config.yaml
tokenizer: "word"
loss: "sigmoid"
encoder_activation: "gelu"
encoder_moe: "soft"
encoder_moe_every: 2
encoder_positions: "sincos"
text_encoder_parallel_block: false
text_encoder_expert_mlp_ratio: 2
optimizer: "nadamw"
steps: 10000
epochs: 98.3
final_lr_fraction: 0
warmup_steps: 1000
Rows from block 3 of the text encoder of a small contrastive audio-text model, named by matrix and row number. Rows with one number within an expert belong to one neuron, the router's apart. Each number is 128 + 32 x the weight over its row's rms, rounded and kept within 0 to 255. All counts start at 0.
After each expert's rows are labels from the 100 texts, of 14848, where the router gives the expert most weight on average: "fires on" is the input token at the peak. Only what is clearly more common there than usual is listed. The data: short read English sentences (LibriTTS-R).
# router: router (text_encoder.blocks.3.mlp.router.weight, 16x128), inputs 0-127
# up: expert up (text_encoder.blocks.3.mlp.up, 16x256x128), inputs 0-127
# down: expert down (text_encoder.blocks.3.mlp.down, 16x128x256, transposed), outputs 0-127

# expert 3
router.3 [188 140 128  95  97  59 122 149 112 125 122 135 139 142 140 130 130 101  97 112  68 110 120 141 111  47 120  89 160  91 137 130 141 168 136 150  74  73 137 111 121 103 113 141 136 172 140 121 127 116 122 157 124  59  72 124  45 196 124 176 124 115  85 153 134  92 106 131 133 111 104 149 122 138 122 141 185 160  43 150 136 151 118 147 220 161 131 168 188 146 112 123 148 136 123 107 132  80 171 168  94  97 156 106 143 129 124  70 119 175 148  85 162 147 103  97 144 106  98 141 183  60 113 139 116  92 143 123]
up.4 [ 87 131 122  84 109 113 185 204  61 172  98 160 115 102 101  98 133 132  88 148 113  98 141  71 156  83 107 121 100  80 129 102  98 125 128 101 124  98 122 122 111 168 134  74 133 136 102  84 122  92 106 128 153  77 156 120 123 135 139  71 121 102 156 121 130 185  96  87  61 154 126 121 168  95 103 133 138 105  79 129  47 128 146  91 132 173 171 117 123 104 127  97  75 117 171 132 113 156 118 135 168 150 152 187 134 103 186  76  54 144 107 151 173 130  94 168  83  92 165 134  97 112 123  76 163 143 143 109]
down.4 [135  95 159 119  84 111  91 131 107  93  95 134  79 147 134  87 169  74 121 170 104 149  99 100 105  51 127 176 100 119  99 149  86  83  99 124  79 144 181 148 136 140  79 114  90 158 129  95 117 117 108  48 121 172 129  86 142  79 146 108 176 124  91  98 163 126 153 152  87 126  76 140  77 134 182 147 151 110 173 138 120 147 160 125 126 127 106 102 150  97 109  66 171 161 128 100 137 127  83 178 102 112 143 162 159 103 136  81 151 168  86 202 135 152 129 140 213 109 160 142 100 100 150 109 104 120  99  95]
up.5 [150 142 118 103 123 145 202 156  72 182 139 195 116 134  89 144  68 156 148 133 144 103 116 137 189 122 148 155 151  78 135  93  60 103 142 165 209 147 143 120 106 144 171 161 126 148 135 157 146  90 119 130 125 155 185 235  99 156 116 123 137 152 145 130 100  93 125 138 107 124  65 117 142 114 112 130 148 116 111 121  87 164 150  93 125 159 140 118 135  81 110 109  77 138 170 134 149 117  72  95 195 147 174 170 148 132 184 128 113  90  84 115  84 103 134 154 104  84 173 113 103 144 167  75 144 123 142 125]
down.5 [112 102 129 185 135 152 157 149  94 136 214 119 170 108 105 165 138 121  56 145 123 136  88 124 130 120  62 137 101 124 122 147 131 128 143  80 121 145 104 131  98 145 144 144 160 115 112 104 151 141 119 100 161 119 110 118  64 154 159  63 108 116  81 117 119 105 146  77 152 143 132 111 182  92 182 120 168 143 137 122 211 151 116 139 207 133 160 119  85 156 118 138 108 122 163  35 137  91 148 149 152 107 105 156 223 109 129 132  54 115 151  59  99 128 152 124 157 153 152 167 114 101 108  87 110 140 128 152]
fires on: "<end>"

# expert 11
router.11 [201 138 139  88 110  58 125 159 138 116 113 130 155 158 153 141 154  93 108 120  59 113 133 161 112  47 113 101 144 101 144 128 127 169 158 163  75  83 148 114 111  97 114 152 152 189 152 116 121 119 135 158 126  85  65 132  57 186 117 189 125 114  85 161 149  95 127 120 124 112 104 145 128 139 116 151 174 172  37 146 137 171 108 152 202 170 116 159 199 130 121 127 155 129 126 128 137  69 167 156  89 113 138 117 149 143 117  65 128 158 150  87 163 142 116 101 154 104  98 148 169  85 105 139 112 110 144 134]
up.4 [114 137 161  90 130 134 153 146 102 149 132 147 109 103  92  92  88 107 104 104 155  77 107  89 155 127 153 146  98  73  82  92 120  97 139 144 157  70 145  82 133 123 168 104 116 109 126 200 152 140 128 117 153 100 201 175 129 149 181 120 131 114 120 104 118 118 131  72 107 165 107 157  61  90  86 119 101 145 134 133  49 118 121  82 155 178 158  94 177 119 131  74  90 152 122 136 181 179 129 120 180  90 161 164 184  92 169 168  98 167 107 184 108 106 104 111 129  98 130 113  88  92 174  99 125  88  83 118]
down.4 [141 100 176 111 147 133  97 159 139  92 117 133 145 101 161 128  98 109 163 118  96 195 117 118 102 156 144 151 100  99 140 177  90 153 143 214 101 111 125 107 142 178 157  81 112 142  76 118 125 108 198  54 160  75 144 134 124 145 136 110  99  97 141 141 158 168 159 184 186 100 118 123  77 144  93 177 151 130 152 107 170 177 121 106 141 121 129 133 159  99 114 146 121  97  58  93 107 135 107 144  74 172 201 123 169  87 149 176  74 101 160  97  90 113 130 107 128 160 147 194 117 116 110 135 134 159 178 156]
up.5 [ 74 138 112 103 124 121 130 167 108 166 147 164  74 120 107 139 130 161  73 112 203 123  88  80 208 125 151 164  64 106  94  73 168  90 170 127 152 121  85 116 168 159 126 106  94 126 132 118 138 103 136 127 160 102 157 155 137 141 137 120 126 134 109  96 115 151 124  79 129 167  89 157 137 103 100  56 108 136 112 148 119 100 121  97 168 125 199 133 138  89 161 114 100 166 130 153 184 168  98  96 163  76 181 156 174 135 144 123  55 100 158  94 149  99  93 147  92  83 165  71  94  96 140  83 124 114 108 111]
down.5 [118 156 118 165 159 147  98 158 123 203  99 113 185 157 108 156 120 136 112 121 134 128 121 136 104 134  32 134 106 154 118  41  99 167 143 123  97 148 165 144  89 116 111 126 138 174 168 107 144 123 144 125 173 150 127 172 130 110 167 189 156  94 106 112  88 128 113 164  87 121  63 138 167  72 144 112  88 126  89 149 118 177 122 202 105  95 156  83  98 134  56 127  87 158 124 153 163 138  75 126 112 140  89 169 134 149 101 108  81 125 137 155 185 133 127 159 197 105  81 124 108 118 151 100 143  91  84 123]
fires on: "<end>"; "me"

# expert 0
router.0 [142 127  90  94 123  66  98 104  76 100 122  88 110 123 101  97 123  91  89 132 130 173  92 178 107  91 129 135 158 103 160  74 133 161 150 124  67 117  93  92 101 109 144 151 156 156 154 100  91 149 170 129 130 140  84  71  73 156 106 185 168 130  76 120 103 109 120 141 165 122 129 104 136 110 149 183 136 112  85 151 172 129 130 139 203 110 113 138 111 151  87  94 137 147 136 134 169 100 150 168 127  77 128  90 115 132 113  76 103 126  98  60 205 171  75 109 115  88 108 146 170 123  86 151  69 148 180  91]
up.4 [110 126 132 146  96 219 213 172 140 173 145 180 119 153 152 149  86 179 162 145 145 107 134  82 148 166  93 110  68 137 126 124 129 118 140 148 160 170 101 131 157 140 147 109  80 127 147 163 143 139 152 120 120 127 171 143 144  93 107  82 117 115 176 123 117 168  79  91 125 134 118 108 169  68  71 100 123 149 143 123  84 127 169 109  55 145 174  96 179 101 125 113  84 144 137 141 142 125  67 131 111 130  66 184 190  87 150 142 109 122 145 144  97  77  99 142 119 128 178 122 107  91 189  83 134 166 120 137]
down.4 [161 120 115  84 128 141  92 136 103 105  99 139 123 164 101 182  89 111 140 120 115 117  87  88 110 113  96  90 162 137 140 120 135 178 125 162 166 127 148  54 138 179 101 194  89 110  98 173  87 159 133 117 186 147 113 127 142 159 175  83 112 147  71 169 166 147 131 127  98 175 114  81 111  96 123 154 104 110 169  96 181  74 142 133 135 150 106 162  98  89 166  90 151  85 162 117 135 100  98 103 159 167 165 107 117 117 133 145  99 108 168 106 110 147 162 125  93 136  63 128 205  97 162 209 176 121  94  83]
up.5 [115 129 139 109 141 120 126 136 109 114 109 173 137 205 148 195 173 228 129 134 159  97  67 155 168 130 122 174 129 128 124 144 128 109 116  81 155 138 164 156 150 128 143  96  91  88 105 124 134 164  70 155 126 176 147 132 113 128 114 161 149 158 168  95 168 103 113 128  84 130 173 136 132 130 146 148 120 108 166  62 130 135 172 126 139 104 111 152 125 145 179 165 174 134 108 166 192 134  79 183 136  74 118 124 139 106 139 109 176 121  80 146 120 129 198 121 146  59 136 123 111 186 124 144 214 131  72 103]
down.5 [174 148  61 120 133  99 128 161 126 132 163 177 138 165 154 204 140 201 160 110 126  87 112 118 138  98  82 107  91  55 113 121 117 136 164  85 154 147 116  66  77 136 163 105 130 141  91 158 132  85 143 121 194 154 155 142 120 149 120 164 169 126 136 133 153 113 208  82  71 150 166 128 164  91  92 141 153 111 107  86 123 117 130 105 181 161 125  64 110  76 149 139 110  88 140 135 148 110 105 170 140 124 142 125 141 134 113  90 178 104  97 142 132  94 191  82 113  84 161 124 120 196 156 147 137 136  84 124]
fires on: "you"

# expert 12
router.12 [198 140 130  91 101  67 121 150 111 118 124 133 138 144 138 120 130  97  97 108  67 120 120 144 113  46 118  96 152 100 143 132 147 166 143 155  72  72 142 104 115  98 107 147 134 165 150 115 125 121 117 158 122  70  71 116  34 190 124 171 130 125  78 151 131  82 113 120 130 116 111 157 126 136 116 140 177 160  42 153 133 154 105 155 209 157 119 171 182 146 112 129 145 134 121 108 135  78 176 167 103 105 153  97 146 132 121  69 118 174 144  71 165 139 102 105 143 110  98 145 177  58 111 137 119  95 150 131]
up.4 [127 147 109  94 115 156 105 132  94 195 133 156 128 164 135 180 110 173 127 156 173 111  94  82 140 148 157 119  57 133  97  95 130  92 105  70 154 189 111 119  93 152 183  47 171 113 168 130 129 114 170 115 122  71 193 153 121 146 115 100 129 141 144 125  99 117  78  77 126 141  91 109 103 108  97 105 149 176 176 112 125 150 141  38 132 174 171 103 164 122 174 123  98  99 112 105 136 126  79 163 175 119  86 165 173 137 133 113  86 132 112 134 172 128 116 137 103 131 167 136 119  89 164 108  94 152  57 125]
down.4 [ 87 167  69 130 153 142  53  95 106 185  92  94 162  87 142 142  98 157  55 101  99 216 117 124  22 119  89 145 138 159 150 158 145 171 141 144 143 122  99 126 152 160 111 188 159 132 129 152 117 118 132 157 158 144 133 152 154 139 162 174 116 107 148 178 101 134 133 126 121 124  46 156 120 106 194 146  97  76 100 197 112 132 120 170 116 143 135 133 129 132 140 164 101 141 156 135  89  94 161  92  99 157 117 145  66 149 115 111  83 157 144  98 126 148 149 143 156 188 133 151 152 118 120 149 115 151 171 119]
up.5 [ 63 126 128  84 111 151 179 182 115 169 125 165  92 165 171 104  98 155 148 157 123 102 140  98 111  92 101 120 134 121 162 124 145 154 152 109 140 160 111  95  82 182 156  83 147 129 102 175 141 126 143 127 157 122 170 125 113 143  82 101 128 125 161 134  69  79  88  73 150 118  43 131 157 104 121  59  85 107 124  85  76 169 126  76 184 139 143 110 123  86 143  67  71 136 143  88 169 164 118 135 129  53 119 154 159 119 131 136 120 103 101 172 120 119  96 157  67  93 191 126  74 128 140 120 112 110 131 135]
down.5 [107  57 118 153 136 155 109 121 192  90  98 118 164  90 169  97  59  90 159 126 117 138  72 133  85 165 102 129 198 146 159 115 152  98 160 113 134 133 105 155 140 171 102 141 144 131 104 140 148 110 147 136 153 134 158  97 132 186 165  97  76 163 174  86 102 163 113 102 147  81 128 155  99 115  91 189 115 161 107  95 179 150  76  94  95 133 197 151 112 120 150 170 174 123 154 166  83 133  92 121 152 126 144 113 111  76  99 157  83  58 107 110 135 136 143 150 158 120  97 163 185 156 128 145 180  79 134  95]
fires on: "<end>"

# expert 4
router.4 [ 70 129 189 141 149 107 125 123 133 126 106  91 150 169 164  62 106  91 115 160 137 104 107 177 164 173 165 186 148 136 131 155 118 126 139 137 104 173 158 157 124 116  88 101 133 117 175  85 126 175  85 113  75 161 118  81  80 102  58  94 163 123 112 134 177 111  78 166 153  68 131 101 143 164 178 142 144 148 178 170 149 194 125 139  92 107 103 167 153 154  91 117 158 137 124  97 142  80 161 128 107  74  92 151 167  82 198 108 116 154 145  93 190 160 142 149 153 108 150 150 127  90 108  99 142 132 144 123]
up.4 [134 124  97  99 101 132 152 212 111 164 146 199 137 185 141 158 154 169 117  91 165 137 162  68 142 117 109 114  36  92  71 136 129 132 132 152 164 110 153 113 109 162 166 109 132 120 118 171 175 129 145  93 174 149 172 150 114 166 104 152 116 130 184 115 100 102 145  92  87 127 122 126  72  47  96 120 118 142 141 121  99 141 142 120 134 137 154  96 167  70 149 110  87 121  92 158 190 139 120 194 151 116 130 193 135 153 122 143 118 117  44 114 137 111 137 112 123  84 131 111  80 123 146 103 172 130  75 103]
down.4 [131 133  93 198 146 107  34 124 153  80 108 105  96 149 169 148 104 123 129 160 128 106 121 115 106  97 105 145 119  65 115 154  82  84 163 117  99 135 138 134  76 101 124 136 152 170 156 152 109 110  97 131  81 141  93 191 155 137 109 143 168 151 127 127 165  60 128 124 129  79 179 130 156 102 124 169 153 103 106 157 191 116 122 116 195  62  92  92 151 171 140 138 132 109 118 154 106 148 147 230 157 168 107  94 125 108  99 119 153 179  81 168 140 119 160  79 164  75 133 154 119 135 162 121 150  93 121 146]
up.5 [118 163 125  78 102 181  86 120 131  88  81 136 149 145  48 123 112  94 133  89 138 198 186  69 149 145 152  68 141 150  99 143 116 151  94  90 116 147 186 129 199 158 122 144 107  86 127 132 129  76  63 119 144 154  82 134 119 181 113 184 161 104 121 119 139 173 129 149  91 107 113 148 109 142 142 165  52 113 154 137 141  72 121 138 107 143 119 159 116 156 143 107 132 176 161 157 162 131 127  99 175 124 165 176 121 139 134 141 134 138 164 107  84 179 133 118 131 118 133  89 137 160 167 152 131 156  47  65]
down.5 [ 72 142  84 136 159 166  81 126  98 153 138 141 115 139  57 151  83  84  87 123 167  94 164 108 160 148 129 117 117  63  92  96 118 120 169 127 148 166 181 115 116 155 122 110  93 145 120 164 115 134  35  91 118  98 117 128  78 118  99  81 131 124 116  95 119  79 120 144  60 142 113 126 128 125  89 163 155 166 142 148 141  83  93  69 154 112 174 105 104 170 143  76 137 130 149  80 102 193 106 162 184 119 140 130 165  87 150 150 109 127 143  89 144 108 174 153  76 107 140  90 108  95 187 135 138 110  67  97]
fires on: "<end>"

# expert 7
router.7 [174 140 117  77 109 101  91 158 148 110 153 122 144 138  92 178  83 103  70 143 127 140 143 138 113 121 130 115 130 111  56 162 173 140 116 128 128 159 149 118 135 146 104 142  67 169 161 105 114 143 111 115 145 103  88 130  21 189 112 154 130  65  91 147 152  93  65 130 110  88  79 119  92 119 109 183 157 127 186 168 151  77 153 139 111  95 119 130 186 152 137 140 145 185 154 150 131 121  93 122  87 127 165 129 133  68 128 144  91 149 165  68 125 162  95  81 124  91 130 121 148  94 161 190  91 145 118  82]
up.4 [109 113 111 130 123 132 154 153  82 201 109 215 118 164 150 110 114 111 114 110 134 131 111  77 164 109 134 137  69 104 128 126 121  74 117 164 198 104  66 117 109 160 139  88 174 136 129 181 134 115 168 119 141 101 220 169 117 115  93 117 136 104 154 136 141 140 129 105 131 156 112 124 122  96  89  85 119 192  99 106  90 167 113  65 140 156 136  92 110  94 147  97  21  99  93 107 164 115 134 161 127 141 133 186 137 103 141 149 104 129 136 150 176  87 127 161 107  76 181  90 118 135 141  70 138 133 144 151]
down.4 [145 106 108 157  87 121 148 160 127 122 118 121 115  87 185 134  95 132 121  75 114 169  99 195 109 126 156  87 124 177  90 155 157 162 165 187 176 130  91  84 147 145 129 205 127  84  73 162  90 153 130 132 171 162 146  95  82 161 187 132 115 143  83 196  58 130 172 138 140 133  92 101 120 183 109 140 124  77 157 128 113  84 112 131 129 127 128 132 136 112 182  96 123 130 170 122 144  88 112  85 108 163 157 106 163 116 157 126 107 138 161  81 138 141  94 181 109 162 116 160 165  76 116 125 140 117 164  51]
up.5 [107 100  80 113 175 114 128 126 114 112 169 117 115  75  83 126  96 120 116 130 111 141 148 122 131 152 221 122 153 137  77 135 163 107 140 134 139 155  42 101 115 163 187 121  43 100  90 160 157 119 173 110 119 127 121 130  59  88 167 127 117 143 134 102 133  85 131 128 159 162 114 153 113 116 100 138 181 131 162 142  99  90  91 112  94 106 188 158 138 160 186 153  58 150 131 158 150 186 127 120 130 145 150 123 125 101 127 168  91 187  74  83 146 120 181 142  78 120 155 118 114 179 128 136  58 106 145 139]
down.5 [145  74 151  75  97  86 118 131 169 107 130 109  88 120 176  84 185 137 142 101 148 104  68 131 125 134 169 164 152 158 131 126 171 113 118 144 176  90  71  87  86 189 137 102 142 105  60 111  92 160 170  94 121 113 143  92 168 119 138 118 130 114 156 152 139 178 113 163 181 130 148  61  57  96 120 148 129 122 143  66 101 140 156  92 132  96  88 151 120  75 119 127 114 169  53 153 134 172 116 140 137 107 149 113  89  79 130 147 108 164 125 127 165 166  77 157 108 119 116 163 175 126 111 170 144  76 167 113]
fires on: "there"; "the"

# expert 10
router.10 [189 135 131  93 100  66 121 150 118 117 112 130 140 142 133 135 130  96  88 108  79 104 124 136 112  42 116  90 153  99 138 124 143 164 140 150  80  61 146 117 119  97 104 151 130 174 142 109 119 130 126 153 123  60  72 135  43 192 122 169 127 117  76 143 135  76 111 131 130 113 109 155 130 138 129 132 182 161  38 150 134 160 102 148 211 162 127 169 183 156 107 131 152 134 122 108 141  78 166 177  89 106 154  95 137 127 125  75 121 174 143  94 168 148 111 108 144  97  99 143 171  66 105 138 118  94 151 134]
up.4 [144 116  58  98 148 125 144 137 147 140 158 175 152 201 174 173 138 167 151 140 158  99  94  99 118 124 110 136 118 125 109 135 104 152 110 114 224  94 111  89 101 202 178  90 126 107  72 144 117 100  84 129 101 124 136 172 146 125 123 137 176 114 141  76 130 134 159 129  66 201 130 114 142 125  95 141 130 107 156  31  61 125 139 106 130 185 100 139 144  93 140 136 125 101  91 147 131 148  80 162  92  99 128 135 139  90  85 146 139 138  87 162 115 127 145 195 119 113 129 151 121 161 123 125 154 121  41 111]
down.4 [137 165 163  62 195 136 173 203 144  86 152 156 153 131 152 117 110 115 131 126 151 155  76 120 141  58 140 134  62 157 119 132 122 186 109 143 128 130 126 121 127 179 130  89 122 102  82  86 143 110  88  84 114 101 144  98 131 125 103  99 136 123 139  85 149 171 168 156 118  72  72 149  89 142  98  80 159  94 164  84 125 123 165 104 112 131 107 182 185 120 152 112 144  94 119 134 183 113 113  74 121 129 153 148  96 109 182 172 149  88  98 164  52  77  98 109 152 114 109 122 132 149  93 105 101 155  86 178]
up.5 [112 144 132 147  80 171 175 144  88 132 137 155 119 133 131 147 106 141 108 168  98  94 144 135 133 139 126 183 103 120  92 141 100  91 199 102 210 110  64 121  80 185 139  64 128 151 145 179 162  93 158  76 122  82 184 136  77 117 117  83 117 137 178 152 124 147 105 110  97 141 129 102 113  81 112 117 137 162 130 158  70 152 138  43  87 166 133  54 122  65 160 103 114  87  90 120 132 119  77 110 135 120 133 123 178 125 166 162 112 130  96  96 136  90 124 140 109 133 198 124  94 105 144  99 126 115 101 109]
down.5 [ 77  98 172 122 142 130 123 113 119 177 116 118 188 121 102 140 144 165 148 100 181 118 116 163 112 120 149 136 134 108 160  61 138 158 128 118 119 126 135 157 135 152  69 154 148  92 134 101 167 185 129 103 118 131  75 132 191  85 130 113  79 126 125 198 121 164 123 153 118  84  71 106 160 150 170 106  43 147 144 195 127 158 112 193 114 123 127 106 181 146 119 115 168 122 165 114 139 124 134  67 156 103  47 171 154 138 143 108 115 160 159 154 153 177  96 142 161 195 110 122 155  90 133 141 176 124  97  76]
fires on: "<end>"; "the"

# expert 2
router.2 [145 149 143 158  53 171 134 103 143 122  96 105  66  97 147 107 154 163 191 138 126 118  93 104  89 118  93 130 130 178 195 114 104  97 109  90 108  83  86 164 137  98 114 156 159 148 149 118  82 153 155 165 130 146 179 140 187 115 162 118  91 130 135 152 110 177 103 145 142 151 136  83 127 138 135 102  74 128  96 114 169 165 199 151  89 122 132 141 113 121  75 115 141 167  94 160 111 152 139 123 112 162  75  89  85 110 111  91  85 220 162 191 118  96  90 111 132 168 113 133 145 151 128 128 124  64 173 168]
up.2 [ 60 127 167  83 153 161 151  97 129 157 145 154 140 113 134 198 122 170 121 122 170  50  79 133 131 120 155 196 166 135 110  61 129 101 133  77 142 185  97 120  93 132  97  96 105  80 145 132 137 150 117  97  92  65 157 157 124 130 111  89 121  92 113 104 179 137 116  75 133  98 112 145 164 114  88 153 126 140 215 111 130  73 131 123  87 145  88 125 183  94 128 163 161 135 180 147 109 156  81 118 143  79 140 121 143 113 135 159 163 108 131 160  78 103 146 184  91 131 153  60 102 128 150 145 163 143 134 123]
down.2 [143 137 113  74  99 126 120 156 154 110 133 155 122 148 155 141 148 158 131  68 137 148 106  49 111  97 112  87  79 154 150 133  82 113  99 121 119 115 162 108 181 143 121  94 121 123  67 111 133  88 142  74 197 159 150 153 172 196 113 176  95 137 185 168 136 109 161 128 102  83 105 106  41  58 129 121  90 138 119  78 124 173 179 163 137 113 143 108 139  93 131 147 112 113  72 155 153 139 158 119 113 167 168 140 123 174  97 146 115 135 140 145 104 167 149  82 179  86  91 130 120 145 177 134 195  99 115 164]
up.3 [126 173 115 117 127 163 187 153  56 176 129 182 159 219 122 172  99 115  52  97 146 115 140 101 154  95 117 132 104 115 113 104 132 132 108 159 186 150 146  81 119 152 154  95  69 127 151 146 132  79  91  92 155  67 171 151  76 139  82 124 144 110 108 133 120  92 140  99  70 139  86 162 149 108 140 135 138 183 140 137  98 103  93  77 175 196 149 119 168  87 161  91  95 136 190 131 150 127 111 134 134 123 150 161 149 133 167 157 119 115 116 110 123 100 113 134 102 116 173  79 117  82 125 106 166 171  94  96]
down.3 [147  84 178  81 208 130 107 128 117 130 103 140  91 151 159  94 117  89 130  79 153 108 115  90 155 135 161 116  92  73 101 149 114 159 136 119 130 131 158  91 130 126  84 141  72 103 107  86  78 167 128  41  94  92 125 135 103 149 180  91 133 108  48 171 111  62  92 117 147 145 158  72  99 106 175 131 157 141 140 131 162 129 100 135 168 118 146 126  90 158 142 108 138  72 135 105 141 110 151 141 113 132 163  88 175 144 126 176 127 141 170  88 139 141 171 185 168  82 121 116 121  95 162 122 168  66 170  98]
fires on: "i"

# expert 1
router.1 [175 130 133 100 108  62 122 151 121 117 123 131 144 140 134 134 143  86  82  96  61 134 123 149 102  69 120 110 154  94 147 127 152 165 146 152  80  69 144 120 122  97 101 143 124 180 140 107 112 126 129 157 132  90  66 116  47 203 121 174 112 131  74 162 123 100  92 133 124 114 110 134 105 138 111 148 158 161  40 144 139 160 119 154 211 137 132 170 173 148 132 127 149 139 102 106 136  90 163 162  92  93 139 100 133 123 112  65 107 191 150  55 178 141  91 100 139 103 106 147 175  69 107 149 122  84 148 119]
up.4 [118 147 116  95  77 148 186 158  55 165 131 176 114 167 149 118  92 104 147 140 134 101 122  92 162 135 144 147  63  84  90 117 173  63 141 185 128 152 118 107 137 132 166  69  88 177 125 138 181  83 138  73 181 101 153 148 133 166 100 113 119 152 136  98  99 126 180  84 116 129 103 102 146 114 122  78 111 106 129 120  74 132  60  73 114 158 138 138  90  60 144 112  66 146 102 132 137 117 126 158 176 133 160 196 214 125 144 142 104 145 144  85 157  93  99 142 102 132 136 123 112 128 133 135 134 149 123 167]
down.4 [102 156  98 156 101 160 180 128 137 143 126 120  82 114 116 129 145 107 133 173  98  91 154 113 107 157 130  72  97 147 112  88 136 156  78 122 112 145  69 107 174 137 133 173  64 149 147 152  99  80 145 159 107 102 109 150  72 135 147 152 168 131  96 136 131 140 172 180 101 119 131 138 144 178  97 146 130 123 163 187  91  47  40 149 194 149  94 165  95 158 113 126 118 109 111  87 113  86 127  66 143 136 110 124 120  47 126 142 101 110 182 111 106  74 120 176 135 154 147 100 125 135  74 111  70 170 143 146]
up.5 [110 147 136 124 103 155 170 173  93 143 123 129  85 153 149  76 119  94 129 114 142 110 132  32 166 127 184 134 105 145  78 127 102 109 139 117 152 133  86 123 117 176 163 107 118 137 119 155 121 106 120 123 109 116 133 129 107 154  88  74 130  93 195 109 114 115 109  81 125 167 115 121 161  93 110  89 190 162 132 104 104 109  95  44 121 181 150 140 148  97 104  82  82 115 175 106 156 172 133 145 177 156 159 153 147 152 117 124 122 153 119 123 101  90 101 155  91  93 208  87  48  91 132  64 123  58 121 108]
down.5 [159  90 139 207 130 137 132 112 164  84  95  98 124 115 131 132  67 136  75 164 152 134 156  93  90 179 116 119 141 102 129 139 141  89 118 150 123 149  90 103  98 110 173 110  71 177 124 157  86 141 181 131  87 111 123 153 126  87 175 107 128 190 125 158 139 133  89 100 180 144 162 118 123 101 150 153 138 112 108 137 126 147 103 151 144 112 115  73  84 106 129 181 152  49 130 137  77 140 112 145  74 176 197 100  99 131  75 156 160 108 158 114 149 155 225  78 131 139 137 196 138 174 142 133 128 109 149 148]
fires on: "the"